A small class-conditioned image diffusion model, trained from scratch: soap at rate 0.004, batches of 384.
Rows from block 4 of a small class-conditioned image diffusion model, named by matrix and row number. Rows with one number belong to one neuron. Each number is 128 + 24 x the weight over its row's rms, rounded and kept within 0 to 255. All counts start at 0. Numbers have three digits each.
After each neuron's rows are labels from the 100 images, of 14848 (inputs lightly noised), where the neuron reaches its highest value: "strongest on" is what is common among them. Only what is clearly more common there than usual is listed. The data: photos of arthropod specimens (BIOSCAN-5M).
# fc1: MLP up (model.blocks.4.mlp.fc1.weight, 640x160), inputs 0-159
# fc2: MLP down (model.blocks.4.mlp.fc2.weight, 160x640, transposed), outputs 0-159

fc1.452:131103121071114173162125128092114139153137117136121137139168173141152088147071101096123137120123114123145122142104152133147173152136146157151142123128102104146144100105158133140102130133132135064125114144122149121191134147105161115113174126087106098170140143141161120125133132097142149119104127101107111102148100140097112102118125148134135158128069113147133156125116121134113116096115111149071098126133113139144086147122117126133114181147105138085152099127125114098086188148120102
fc2.452:148120120084129140113129150166142147086143125127172114127114166167108125104142123147117131148089104161134121097107157134110131153126095122151117115094138145150138105163110120129138154126169172131156140110136144109130130116128188136112108083085115115113120108136167149060183134139124125173109091114124105150137140109090109119105118178180117170119150128123128130096137172077115141145109101126121109069092124132145122154143130133110171141142129143117118130153078104133098164146150116
strongest on: order Hemiptera

fc1.203:141124121111097151113163147159079121136133118152150110113088062182129148124118143106126133099116100123151121196127098125107125104121134137149079087129114108131122109138128133124146136126094126120114197129126080168111139104132112186150136137112145105146200153108130168140129166140140139150104128120118116120139102159123124154169127112138131148129120155084144123082112141123115130146163096118138088118103097090149120131138165149128093115129122141143120095092115080114118137174134139
fc2.203:118114129147138101089089126132172103067108143076085131145141169079129093105147126136096160140133162132126130071136156138155124123131115092116171114127120119152096140124114124145123127123144132117143069158141159088152095126130131124125136131136123152094105123119159115096102108112157118106173162143146090157128136103118165119118144131117137140105137089133122136167110128145115116127104137168129137134102168135118096107114071131136129125129116101102110131187159150140094071088095106
strongest on: order Lepidoptera

fc1.394:136121114134116141080112123155133082149152124119127103131133124147086099143099109124105109132125133156080119113131149116154114158115144077167139131131159141135143129156107156087142171100117143109115122180166196131120137118082125132115133135149125119097110154098140123132111171120092135128101128130102137080144108135127149118117149151145112114089146149174118136135135200064105142148189112107134155139123133150164165159132128143087125133138125145109144115167111068124133144100114127
fc2.394:104154112130158127152108155103186101114095114158134128139109098132180163130167131111134109104122096157152117153106149117128151120130145180113096113167112137160086152123150108145125130140146113119137111086167094141140170134118114112162128123140129108166140146179108146084156110122170115142103111124111114164136172131123197132092117133156131148151128103117138150134100104121097130148114108143147093158150139100124100165103147130133160140119135167164130151115165193110156134116144119
strongest on: order Hymenoptera

fc1.529:124143120120099134169079144090121113133113186095113141110112171151137119144137146134143123131160149120111111152132144153131111133164154164135141126160120125096121143145140114167135150104109121137076157109087132122136161097148118141167097121107112114151134155106123087109110130127121101162161071131101150137155122144180126119154161085160104168141140171117129128190173102133114130151167156099125101125129099132155113154127094160083111122161105149093134114125124149113095168146130143
fc2.529:125082154122161133098125122138134141156122087143134095142162105121115127101162123129121118160127134123164126137115083118111127111106132118107101133122131135162126120123118126108127119147153123119136086132190141101150081122123126128056160177172128132130125087165177164142081126142122164104087141132147105125146088127096123097152113174143164116110134112142115132095100119125167134129087089136119177107108136132102125095106142084170132141129188095158135129122138136117137094092143133
strongest on: order Coleoptera

fc1.200:157113183142116144109131145175115114089139138143100162123135086164154127117132162098086124132156097132178128137132161157128134145120099125131101115103128073113088093087105132112105145105124117169142114138092187103119121119156163120176114143111136112126153091113128193071090143136099140102121122116106124102120118133102111082123136117127127144115139128109157143131127175126119167113109144115118173151092077131144125159131136109138141088131139156118176131148156133108141115144141124
fc2.200:111134136137107119109170104121121144124075146157127131148112157067104128132124151154160131143113142159076096111085097127166157138140162134138144148126125179139119124166114136109158134161133102113144128117131103202113153138101092155101164109121141128112129170140117089106148101113125107115159121148145163135122132160141168148174155160157150121142117115153126128121107104122154114124131130176128109090138135083103159153106186137112106180121164144121091149121129116158147106130126153
strongest on: order Coleoptera

fc1.270:118142091153130136129108195076132128124121144153095093128155156082077121126134141121151124149093155104131122111130115136161123108156072109097145124128162152150076126161158148092152144085111095136123124123130144101130080096139116160145088107110156125154133128097089117115107141095130121151095096115122132124113099104126138127127155103119120096139153083158124132145096134114131105134121105131103157108143115086118159120122108082122160096157106124128128116199152129098091118123160142
fc2.270:112118162139135142142124056159111118099165122113140151150117116156130079141130143109094130117150107156131130128123122130084131157110158152177160116141117097120143150104138099133128126174140143121121169135099140131142162103117122118150142152158104111101133129145152124141133083132166097090184172118096134156139123102166087119116131143168121162112103137102154104152119124119124151145093166126124079112123160159115116151139167170112099116109162140095189093094100115137126135131105152
strongest on: order Hymenoptera

fc1.4:170155143099114100118139109137060151138147118126124100112086104124148137138159089144149163145116083116113119099108168117139153141139096165125132143117103106142119107093109171173119104123139097135152139109130108118118127111119167136126088126126120130115116153132163126140130107116117076125121176163121104137113122172135078163112148137121174181105138127144101093139096118131190134106161128128137131135150129099130105151108128156155131078103088113125164099156117124092078125150116151
fc2.4:102132093137153101114109138102165123140129131078149138125141123108123109143167177120131142137152129123142117138158130109150125121153112127128102139162155154116109162170139098111119138073123144146137083119119118163116082094113107143126108126126120136142120146103124157139134147113099074150131161067140110148124168106090130110117093137127085147132130162070125146101152136135150080134123141176109101105116133180154156117128109124101092096102132141113192164124109178130132137145153089
strongest on: order Coleoptera

fc1.527:170105107143122101112123160056144109127136064134157137138144129098147099119142144106121093110097125144187121127131112137123148135145153116145157112124106176151153155141100104087151135135164116139093094145105118144123148134131093117148079138149139152122118131119146146153147121164132142133130158049117141160095153146111095084114123144112147152147088120123089154132139139107115089105134110133138172139144169123122136125147122169109109101142129120079140098150149166099112098127156104
fc2.527:069154132124124101161131088130114118140124152159117146126091142154142140155094066104097164134120136100108113114146135143130132139111114096104140118145134127128094082157117162159139133114093130138123122119152119144125133087125105145095126138178120115138140121159101114119103120090151096120086127167140122133123121102140117163102155099126133134123097135125158121099097100103172140184070123197151093095069101127136117124105151141165173124130128105160095108124110105132128154129126166
strongest on: order Hymenoptera

fc1.108:096145083125152158133110153092100152138113152123108137132135130105121157147164090120093088129150124172127151130115146128159126106088125135136147175146184136137111087106146114125126156146149187080146133149109123086106166140113111117099162149169168098117139114152104127143108154160134135130120128089125131099148134126121141108136129109190138074126113103137147107127105129149166116088105164146110178120071094135130128146166117142111135147135165075121129138157122112132135105119120137
fc2.108:161141149167111100085182148183154122130165123126130112155131139144132131111115165138165184106124124089124101137137110098124137133158110106110091103124096107121144128174101138102153096142094097153125113102147116176161121130132172145153084115120086140141141136079138144121156103078121109118140142147108130131154088107148136147140128156071117154118140131122115149122149116128118163156156132131165070134153169112142135121095134122151128100136095154115115095115119182131095119139136122
strongest on: order Hymenoptera

fc1.217:118124112133092101104118119069158136114144089140130133168165142081109137127132110129152089161090149102093133128140145156139197117132125088122157108123150166155116106108175124123146147131140132108158113113132159094135069092130093147140112123124163113143104098127102070113139133125156091115110095104099154126120102106138115081098120134101103107165197142111149116140090131121152131111125120113172137106169130110158146136143111114105156095146124137169127120149155131126131140124144130
fc2.217:167161145076165133165127149138082118154173124137132121104150101168148138153132138112140151090127157128177162140107099141117092152132110145143168123127148105117156164127124110160077137128115100132139126138135136130098164135142144142113109151188103170107134143112119162105142115141158143111108151132156154124189124128154164133164142105162167144123117109141137112137149149087086145154189113172110117111096150124112132161164157163142136158130120131124147119124140133134130099119094097
strongest on: order Hymenoptera

fc1.19:114102183068110163122141154132124119126142134130123115106137129144130133176163135127088134082162078155126120135119095141076148110115111159135190145144099145122147140126121131136170122100096113138141115099151152092155170148087135160143087153133089140152178137113167101114154180120152149150146149139159144139135136131115141096142158107135133126130132117109145148103088117145151137119100135128140142100126135145122096132137127104134143100151125095133139107165138111120090132104106046
fc2.19:152123096164111164124119119098164111122095130135119167112175127153121099135149105136176129155115134117152090095171168115174125135108125138167146136155138114122131145112164127091087051144132123157128131155118154166162106154169096103113153136101154135105116108153136140134083108135073134121099146141104120123145089107133139138104123129141140131125128133153143125159125138126154101150184092113107118176120121120107145142163104110168136120167131142190133118121116155121165131134103149
strongest on: order Hemiptera

fc1.55:133112153086078138131130181165094079101140146143086092102114115173134067135148138185113087123144116140150115159124111159120148102145132125068131161135100097131138084133129157136135122125090138114116135115114119124105178141142136101154130123111105157155140101116136128137161125107122150170126130122125112149140141138094160121131147107141072139151094119105123137142114113185174112113144140116155118128118115106100135083141103149152144137135102110127153098185118127125128183131106122
fc2.55:176112138145155124082106125115153137128142097090168170130156142104092162135130125125167160182116128124103123178137139132146127143143119105132112134147184116121134143149154114144112098127170141115146134151135135115154110113131123144115144126160165111114102160127159149157139151161089084095152140106136136105122125124165136133138165125147207119133123152115154087124174150089083134128105101113136121158147140122138155142142172123123146107102136163098141133080163178109163119113134143
strongest on: order Hemiptera

fc1.557:110098150144087143080076145142131116123098110174129134127128129135177117063094091168133142145133107118146091108095135147130102122128144126165141119116140109135116101119123133165178141136107105123141116114105079151115084113144097148188142103114169149113156168118129137099116141124111156129106151107119179140149128150168111157158126096122140143108144094111087128133095089100168110106113115145140132116128088116131142141108175112114120147128153083107119138123164106157102104129127158
fc2.557:136146100131151098157178067125132149119118136093100087110154145130078140143184166122135096158095138112125129143131141159122104138125119126122123155117137082137132100145104130081139138142125173156130132147117131111140127172126155135099087129140081146158156140151149136114142095114124138145142123185122084108107127064114123145147148138192178121122139174078134121136125147139096117105115141130104132128171157136083115103137083130129133124113108173104127100138109157124140138136134125
strongest on: order Lepidoptera

fc1.421:092105146150125153117127117143102140135111159155092105106134127162140104135161158092075157121147086135122152072145137126113091128142099118103109113091134203148141125158116130102148170158106120163089107128133094146110114147137147099115169111073110098117106132148158112123144127154110138099165131104121079174149164138114171151127112109145107142115102117125127137142184133130117135133150155168135118145139113085118156121135152156125101132106154106115146141085111104099118138167130152
fc2.421:166154069105135070125111153092131168125172102118141134106110132087097161134117138169142115155116152127128134140147125152135134117149150124118122151163135068193143126141166116161131101107134140078165124140144144106141129138107115122117129160172102105135141134122087129144140132139163105163086123153137161095104107152105060098144185098089165109157150102123133125143095127117091108122105126113125164108113170139151102139139129111132122117138101144120115126148148122149150133135122107
strongest on: order Hemiptera

fc1.388:161122082135115111149115118129094114119141080112135094160111145188118128122110145134182088139122113107142156159129132140108122158131151129137105123129118125153130082159093116141163104137133139119112084134129103114133112146110108078125156177141133119158142132146137115149115116119111092131146113128172140157137139122140147091127088145183149135089144106147141101120138142150070087093180163107160113111114115086150122149133141156172120127099134135104104110052144093138147130127109121
fc2.388:142119117155122115153135153173129126148149127163123157131132117114123109080149157115098188102115107146144123102136128096147098138117150096137122142106140107096128161087138120164131079157121132116140145152155139135114169101157119111108095124097173150084134121112127103151111109121073145158142154165137126189132117147122175142113154127088142131162141096112095113150130136081175188170120122121131121130113151149129126083131099091105139120139101142164148121140094124152088158119129151
strongest on: order Coleoptera

fc1.103:113109145140123104146105135128135136094112164098117155094154122143114114152126147143092082146139142117089123155133131107122154120157137158117137117143118104132141129150161085099158079178086141142154152145111134142116115118128150078147133120082108113091142118125107148142140162131100138104085112117130150148162128080138101107142153156079121157159171078122094171094095154150168131102082141130103112082102145114148146088092159117120134148141100149122120121176134136114121118157126148
fc2.103:109134154126141125121157104141124117147128154150094132174120096098168119112125130077119149102132086087128097066158123135129154134162162117110139147124151155125144123106115144118124144088104123119083189116177143122102145166146130093093136121119150105143156147094140102167129127149168104138125191154138104101104117128157122126111133158133112134122102141102142121124169140147172132158126085125144126137132106108114130175149126102145108091142112146133119130110142155124122080122051105
strongest on: order Coleoptera

fc1.616:110111141072109123149106170132105170126090114142154146098134130138131091141099124156119146080129138136146109142117123169157139157113127130159134123061110146119130086143117152169097143128102152117114127105142121125162164108114144104127113129082130143139109126072178119086149112127126122161109101103109122110124101103097106096121132125163138144114076119130129105132135081081144165104178129144123077098112139149158137163112115160138142145124144140151133148152097092127108158169146097
fc2.616:097141145160104134146095104112146099126098116166109111111111104144120132136180144150125114133142139109153156119131124113130095117117153154102128138143120101094179165126119143097123092100138093159117112111120098123122089129111111098115152152147140166142136125135098147181120105160106149125116160140138145108132131152150145142148139105096142089185171125100116094115149113134180128163156113112133175145128147122125171092134125122136114145116140103142100104127155150117214078082094148
strongest on: order Hemiptera

fc1.439:107132119102120128099144139115104141149130170135155096161127115135132139087101137111134123153071109135116108113086142097147090168149145141089092104122117180126119146144092111090163147153104130125100096135110120143136162076172125128156146130109113081121123134137120079122143152150125158124171106102100143136119106114105121140137159121177119143160148136106151161114166087095115127074104165128156133108163137083136121146130119098135096133161117096137109165136145124108165126079141130
fc2.439:152146115141113136122155096125105148120115137136103101130147139091138166135116125067143133136090112118154116113127178156092117112121089136134135095105184199129114119170102106131138111147101113132173083121118118087111176142123154098128173163178088123123136137122121142153145102190154147123123176090130146126117138141141180124119124156095118129087134111140100129137147107145156137108142153167113138120146115174134110162138131148106098112131132133138153160138164146104140159108140120
strongest on: order Hymenoptera

fc1.221:121155148110107125147128112138131135119110072135127107120155120123145063108128130116102129094064147114134107082083086163118181166091115150111130177103117127130156124121111120153131135104131125135077119094129103115141084087141188114112129145108122111155132133126165139141168100149109120184073167091103100108128120141108139101102112150136116141145124101107110104120169112152150128115104139134116086109117120139141143121138106138095138137131133129113113122153127119119102191126127079
fc2.221:135112160146090148095100106101118105171129130113120147159136173130135166142147132127167136113150141165132093134147191146134133113113159107170159112130135129075139132100100127075083093123132149128119158144117143148130130147108110110151091113133161128119110119080099137126098109143109098098164103131124167131109126109136080122145132107137138132158132146160140110134094121119098103132175153094118138173123180140110141131117160135137143123104129110145148119110129128139185058104146174
strongest on: order Hemiptera

fc1.300:125156140126105158102091108088142098149094116165106099152127114094085140110123130142137094120138120111120130117134127163117113171105111127145163109119093122107132103134142123127123149136132156121129145144157126160117107128134092107074111097164114129119149157184185125170145116131096104128123154084139085094086125159156096140126150123161098080105147143120140145125138115103095127118121149193175155112173106158123116129095144139137119144152147097134115125127107138189111148109168144
fc2.300:084133103096148128140153143128130140098076084076121058165164103148132108095110139117164148157129122168127119114176146119132116148131173117122149147138115128120162139108134164128124125086107135133124118105143147084071185099136136126153178123145134121153130121071101122137149132125123120138154115122140106151127108144122140141119154106119142178114127140111129131150146097160105106106109132118200118143129143140149108128097149092167124134136161091143078128142147140083120134143123142
strongest on: order Hymenoptera

fc1.564:106108166119128137135145175140130068096106129100117101123114131120120087127119163142108145098126070088149158119120119117107136100119144087138158136138140142126140121136134141131115101133122119099136115138102141109161151140092149105093144119117139120170099135105130128129147081116125140117139117157141107125112157128164141102097177134127123158126093120103092102101068147164111155113101160116145138132103105127143130168075107181161139142081163142082124112096144121173096174109112088
fc2.564:156141124119152148120148098154101138111181138139091165166103113160118134152129178125088142143093146096125109093094087124131148131121118124089127128116119137134115116071137112147149134146103137095149117169087158143129135124140170120158124138140108115144153143127141104169153133148168089099115099110101100125108135087094112115153153168146115110111109178081125103161153175128093132128123131109090141129121117156098109130106098129089163145132171130131143098154107125149087154168145118
strongest on: order Hemiptera

fc1.491:108098131102094137165119128128090130148129136166132163116146115153146115155122151140123103134137158127101141154131089091136191144114099121133123111101104129105063143091138109150188144122108101107142150126150099136160146142114083158138101096088107171116131128160134139152145181148113099112174161138119146150139115115129122142121109121147169080087107116163110149114149094091135158129099146121054157166117132125124100164135140163131149117125116103131115146139122130146114162133120116
fc2.491:121142152143131136134141140156087116119080116129140099151127141119128159094103117115134191158079110115094114106108138125136134151119119128133089130119132142106140077138085103138156108123150134106123186122146148122122156114131145171118113128117104122108145109107138129168146136099136139139100076131092139134113131109113119103119129104133113145144129077110146113116090141143137121148151150083132118044125097127064119121112131095068110131094110105144098091155133096144099134129191152
strongest on: order Coleoptera

fc1.318:151149105130116131135154089113088084169137139137092104148126114097121142184124111170124155117137123113125154164162114143095185079136159109128139120134151120165125101141118122108101146152139171133125093115110129116120127146139136120138093155138128102086137105102132136146160090121112128117130105096160138092125130091142113121100112179117134123131112130178143065085117132139119132099105122117099094124147104172100133103100135116136139155102066145154111088160120096128164143104090111
fc2.318:116159112090137088078142156132136148133110132074121146151124124081103129106141150093120089150172121167113134124133166135120118123159123121117112124101112135115168120179139091117149118089154123121123126132142148161132149125072120131099126123153119127140158160132138158136073113103138150154124142140135150136112149102160113140192109116127159131140142151101173160166155181165110112150146113102142154130086104149106134119142127163172157101135191131111104137127101150145144095112115107
strongest on: order Hymenoptera

fc1.145:165097163112133134145073132096154146110108102115111175125129146145109124183135130155155055148136125147118107149158143121109143128126105110145168154113124142133121098115114098116122148117114128104086082130152100118120135156115128122158126081141139106099141129136083112081159132068083171077115152147069147130150121137106125172067118130125184156155152115117122150133116102133147141124141142144125126140124171113139145108115113101140107135118116118121141124119126075141140157146133136
fc2.145:087142115142117121119188094159101089132142139123185097146113103126147127078134123129103154121106128103151158123089106125163103146113135131109095105108120131123121173141127158136106090128145121143133151149088153139112124082150131127106124176107134138150109123137182133173094109188128107186161070093155144122114127123132136076173149116119063099123109142136114133140117142130111117142130111079137128117104079136132123151124139147116128123128129140125113100127123157111098099093123113
strongest on: order Coleoptera

fc1.368:097155137169106126162135114166143123113115136100142110113168113115131115116136117125134128105136080126151131136134093139125094109087115126142132145098134131106124155110102144159170178127152100108079099123112088137112154098162100141145151128164111081148129096138147126168139133174120103135132150155143113092100122124114166132123155129179098089110098155102146127124120138154122112133072097079174143132121144118131116148115067191110153160082142170160135126139154130117135132111119119
fc2.368:127120070105136169096128151105111091102153099133114114135136133134128111153129131125134133156090137109138147156125143111100162156117112165135120080110107132128134146161085108121155161115100121124106135084129140110156133088148143100127146104122110068141097142151122096120133120144124147200102161099129126131080107111143148118094085176165118116099156137146122128114162171177127107136116087104142144117113138154116149135107092128127114130144121150067173151143103166139140106139092120
strongest on: order Lepidoptera

fc1.610:116107119132139117143139094116084127160155113091139159115148123114124139119146146143125114111102121112111152109127085164154141127144159084144157146119106144127135099084164167115127095108149151140178094148133143127107123125091173109124127111110171106145088112089102100117185128135115128116125123130112105118115161119117125157105101120117164161110130157083128131161135114102179123130109173158133169121171129132108165063131118160098115108128164155066154144159122139119091146121136113
fc2.610:098140067143152114127169126112139125108100107137099153142076114133083128090125172154159138135075135105097113127130149082119160105141123130100152120093099107131164143160111103129115117127101152148146144131122161106123139126123163143187133123132101137063166089107119100118156179165112127139114103119085113147092139131118079107098143125138164140094127163107115126078145121147116121132178119119117156146146103128145113141136104132089112148115112138136138128156089130129095142150129106
strongest on: order Coleoptera

fc1.534:169149140137114114061092123136139112111103163116118123171083087140104168154147118146105097147154132144143137151091113163168098137152072113143146106127129138153132153143084138143139146116115124118123134130118117099128079065158088159168138094137085153096157137160135122157136160150152089137132144103122146149144137149126152115164148112155124159136120140130151146100124103152130128122153119125098130130117085119153108127101162127147103137151174110117161131143139147073129147091146094
fc2.534:100130121090090127168114148102135141131142091118136136097164156095121124096129148160105126125070164102133137097175138105106170076115186107136126139119085095140146125142104130118127127126114123106172135128124120127136128159099150109082129129109164119106109126116131100091144145124079136139107103139115096118124131125117068111112101141128112070146138132120096119142145159100130086106106114100145111142169099123151125159148090163093151138081100151106128136106114134156089127160111160
strongest on: order Hymenoptera

fc1.321:085123126113128145146135128132139141136148149108143106087174104169143090093150094128166089113152139106108117149134105173128129109142143177111160110134088150159114146103131135157143159110158146154117127136132143112125149103089097107145136144142143125114143134172096111097172104164093110083139151081145115155070130123127133078126154151127138162136061131082154138138149138079142087132121157097120126137125129129135117122137133140094108131168116119108090116123166121078129115108138120
fc2.321:155123132122147138118124119113120099128106128165131146140078169109128131160095178158078115151106120146142177092135146118118116153132125092118122128114126106109143144144128120129111113170108126117120108132124125136139094121173164156100154115139106157127139146105148138160073146075182163202115122148124165112167130154091111158122115084133116095165184120150108122134102094166116160134124070156123129128127109130130129129127124119160153128087153140142162138142091137161136140141108128
strongest on: order Coleoptera

fc1.464:065133142064123139098129136134094149109119134117091139097142094127093112118148144152154121102136178137109080160152159145120132114131133147118174158153133157135148129116125131132125112152126096180139136142166161137106067123137139131167127120119145152134117157118112137106134109125113151164168124110133107127131168116088107117131115121160086131146054124100105148172162154086102136162153139121106160103141186141114140124145141184129134135151089127119108145119140126126141142133096119
fc2.464:163129111167152102128130102137168109149158123132181121167114173139158146142124130111106106182106074118145186089104110098147111115134118103135085115110098094146121143143114120131115138137148160100114115120094088125134177124116118141097137151148110136134137081160141106141129127152124124104086148132155163121076113167154147154121146135102131135131184129152144138100121109185146125114111100140133107154129105091144104133105140075111116106097175127109147106108106123119094119140147148
strongest on: order Hemiptera

fc1.549:176122115105094160149096118108141122146160111157110131172105156075098128142147129085075113167136127111112145155142119169119113134112146104151164134127149156128118106123137135132148129116153148163138123109140153101188113092134163167133121144100122149124185143092142140152087117141139112123143117105113140168121137145148105147128115142132114127161177084165115095122147108126102086110131153076130123083121096140142132139147116106100075066104161133136147150128119139121096134158120140
fc2.549:099116119153139120127135081152136142095103136118148135100136109164114091137158128143169119113147158099134106101128109107129103147113142124108094108146120077150181126129114128101115131113107078104100142136104094132082117183136100114108120102174129113111101124140102088124138109156110140106128128171144134064122145137115138135159131132108129083092100162080101143147114126137122168162097119145113133132122146093125126122121140167148172161166096150124082136089133125108164078115135098
strongest on: order Hymenoptera

fc1.73:134111126187105095136091171081113096111149121108136139124133128149082111120123128137115098164145148144169156111097095177143136087150116148131153150089106130142201095174092143130134150141119118125129098176121129179140144101081107083120131161102107130107098108132128115134127136088119120101104130130124072151147166119119129159139094119138120143104154095142130128141143149128095161107143138083132107117161112132127143139137144105153135115105095140123133125141102105117092142171156150
fc2.73:149127136089196142146141120160140158149138079142122181122066124128111138099141131163067119088117172114088094149135156104090160148114142118127118106123130152152116094131169119143097108136138160100110138108170169120170093106153148157126124182138123115163131123162118146128105151128162109165165116158135137136120144167112145151141143128149111103132130137136123116117139087098140106112112154120126156160107117142139109162111103108109153135145091121139123092126153171147130154151112115
strongest on: order Lepidoptera

fc1.61:121134135149132108183109128158124143164114119135135109087122155098143098124102141124112150113159083141094154118139094128176101113082170134149134105150103141138110135107111125112132135137152114081129119111142119132140169183144152122098104138083115124128115119141152134109130108181143144142131210132113125120149091141138138112126103154147102123111108191124114141172146123131143158094093139155141112099090135143180134132087135115163113154135157127134140155108133118126113175169090091
fc2.61:122114113106115144114148146135132119120145103141117147130090128146159119102107123143113124097096077134166135085111100145107147186089115145119129125125110172139136090084185118145132144152133125126094061179155116117133123095127108135115119143132100068137118124157126126125180118154133082172119142117131103157120119138109136148140159165085092148163123122130129136117131133076125132110124121108154106088080101104127115134106117112108192102122130094074119091157132120113118122118126123
strongest on: order Hemiptera; family Tropiduchidae

fc1.262:130094175140127094100140144140132161138132130112118121111137112143101150177113144131102142113146145126146136144088116136140130130119091141160117127118135112137120147127131160153135162129085143125179089147100112150157120099148145152074147133152156146147126102093130160153089055137091114100170112150152150150150116194165169115117170126149118136108140144137102112165132111112098111158166129151111130121099111131164147134147100111135120157188157154141121143117104090134154154104129093
fc2.262:139181088136115165147107126118088103107146121151132134164121138117158111108156134112162136123117113128117088102149156115117107131173159112091140115121116117129123115154127124104138109143130140142097172106152134097103125149149097130192113128122113107149178127149138101118178196092148109142080153102098101116132154070107093148125082115102157131138117125109162140111131171140155121102101132112156103107133149114087077101114162132117125102097119098118119117141144154125088110143126141
strongest on: order Hemiptera

fc1.143:112104138133159138132112107093165149132128124116134150100152120095129120089134082100100076140085152114113148173103088166119105149090120135130129111147106087100121163163112153160145118136106171130134128116128112139104134087111105103117129109149089076140133173142124136125090134103077176117083107128115112096144102100127159141134131092142106125133130080127102121110119140164095109143091137131140085098110151101113140121182136125111144124119117135096120121145169168135143158091108115
fc2.143:167174100097124131123186184113113107162115139114123116138092106115119095179137144145118171144109138141169142159159096114145166113127076145132136122125092094153140151148103120137116148127113133148074158141112110175122138134176136144133140158146134089144136117122128155136131132169130121153133172095149091114110122113156152104094119120119112107107121165122178145092165142129159124156155094136144120124175127159077125137107142104111131159123147118108157119152140119099164147128095112
strongest on: order Coleoptera

fc1.473:150133139109130130099155106063094111145138145143099104148135093104093119105144125180146126128096126103160123105100074108133085148074129113119116176113147114154142143134137132149111148151138155096151094119154152165150132144156144134133134127167128133116106098124102140105127139106136150150121127102118134134135106092172129112078184119073153103125116087135166122135113127145154131156098116083141126156060088145163128131157131135113127105098145134158145116179147139140101133131148142
fc2.473:094112112134134137143114138161158126121124092121156149118112162143155128141103131086105127129137144175108126146136181165138171103184108133115157084118114134102123120131122115118153133129118099164117159148108107088097145134097123120136110141082124123136144142140146129147093109111104125106138135139110132117127127179067131151172063132175112126142102179125083148101148108110103141100154152171114136113192186136105121117115137102135134148142115095097091139094108125119148149124105118
strongest on: order Hymenoptera

fc1.435:125098109144103108161108129183170092136114143143143118095177121137144141112132095123119095114115136170148112140079134164150100110118146147154117098154141111109102127126174168134141146086125144086128165123099172129090129107083098114129101117141143102166111166100158182106130120119134122131162153070100114125117170106105142113143159128135129101122151115153118159104148169113058149142120120157135128138126116146100163105114127139163121133133117149125141127171131111105122165101141116
fc2.435:148083145121115120187101161139065133111140162120136175107095154126098135124153123131118143127132135102117152087095116161142127112143136142134137133140112112140125150146150154128109111147097132134143110115092171140109098145149141119105118150137106173087153054114112145092175128159137084087112125133132119155136132155114112124158107123142104141127126107166109141149138108116165103155125142151091131113141150140170132160134093144140157140095169166203111136127117140099131114118080109
strongest on: order Coleoptera

fc1.100:127113160157134141140169165109135145141110107129091150141127134142156165144135133139103103122110111101130143101127140143141162132121130135142140162125132095133121124146119134142179152122121126097145175150108145089151145122160118090126116114116116180128169110117176149124141105126138101129102210119134181132144119143148149148165153040132183120094140129120150105107177148114145078111140121149129171097127097119125150161088108114154152142126169158140112109146104135138141105126131130
fc2.100:127120131079116116117094078149130098129133159146161121124123127113073107089118123136137139117147148147126078153140148154132116138142120126114122105119103156140147140104149116128083103114119128155115100120144129170094111134110137161135128138137156078102086147146081112118093154123151150139148049124147115124089149151095110086092107207128070139148128116142120127128084106155100145113112127133139103153120165151125108116162145147111097141121101086128130143102150114120136158102103112
strongest on: order Lepidoptera

fc1.487:111130148156171147148163111096171109160129148118105131181119126119090119108177140129134095133113156160123100158133086134113113141127129082121173136129114143118099120121159128115182118077145103123149108130103148128117128145180167108192154116159131132126143085137110135111138151150088111163149132114111118089137109148103128141134165093139129157168118111089131110137140135121118138157138099145088136143142129149133137164146151115080157110074121138140155104166150102104127093113101105
fc2.487:112136120105097136098119154158077140089122098113143105101120152142146113121089145133099164130150094077130149111124135106149109136130100184108078119150126113129137139131070141145090158178099174134092162110154095132135146118070123125098104129110109141137126163104136119157144102101177129108098138119146130136129144098131099088096121141124119101088120132153131144091138115127163126117135151104159137109094121108129120083132109115158139142178136120121112146102122162146114178162157148
strongest on: order Hymenoptera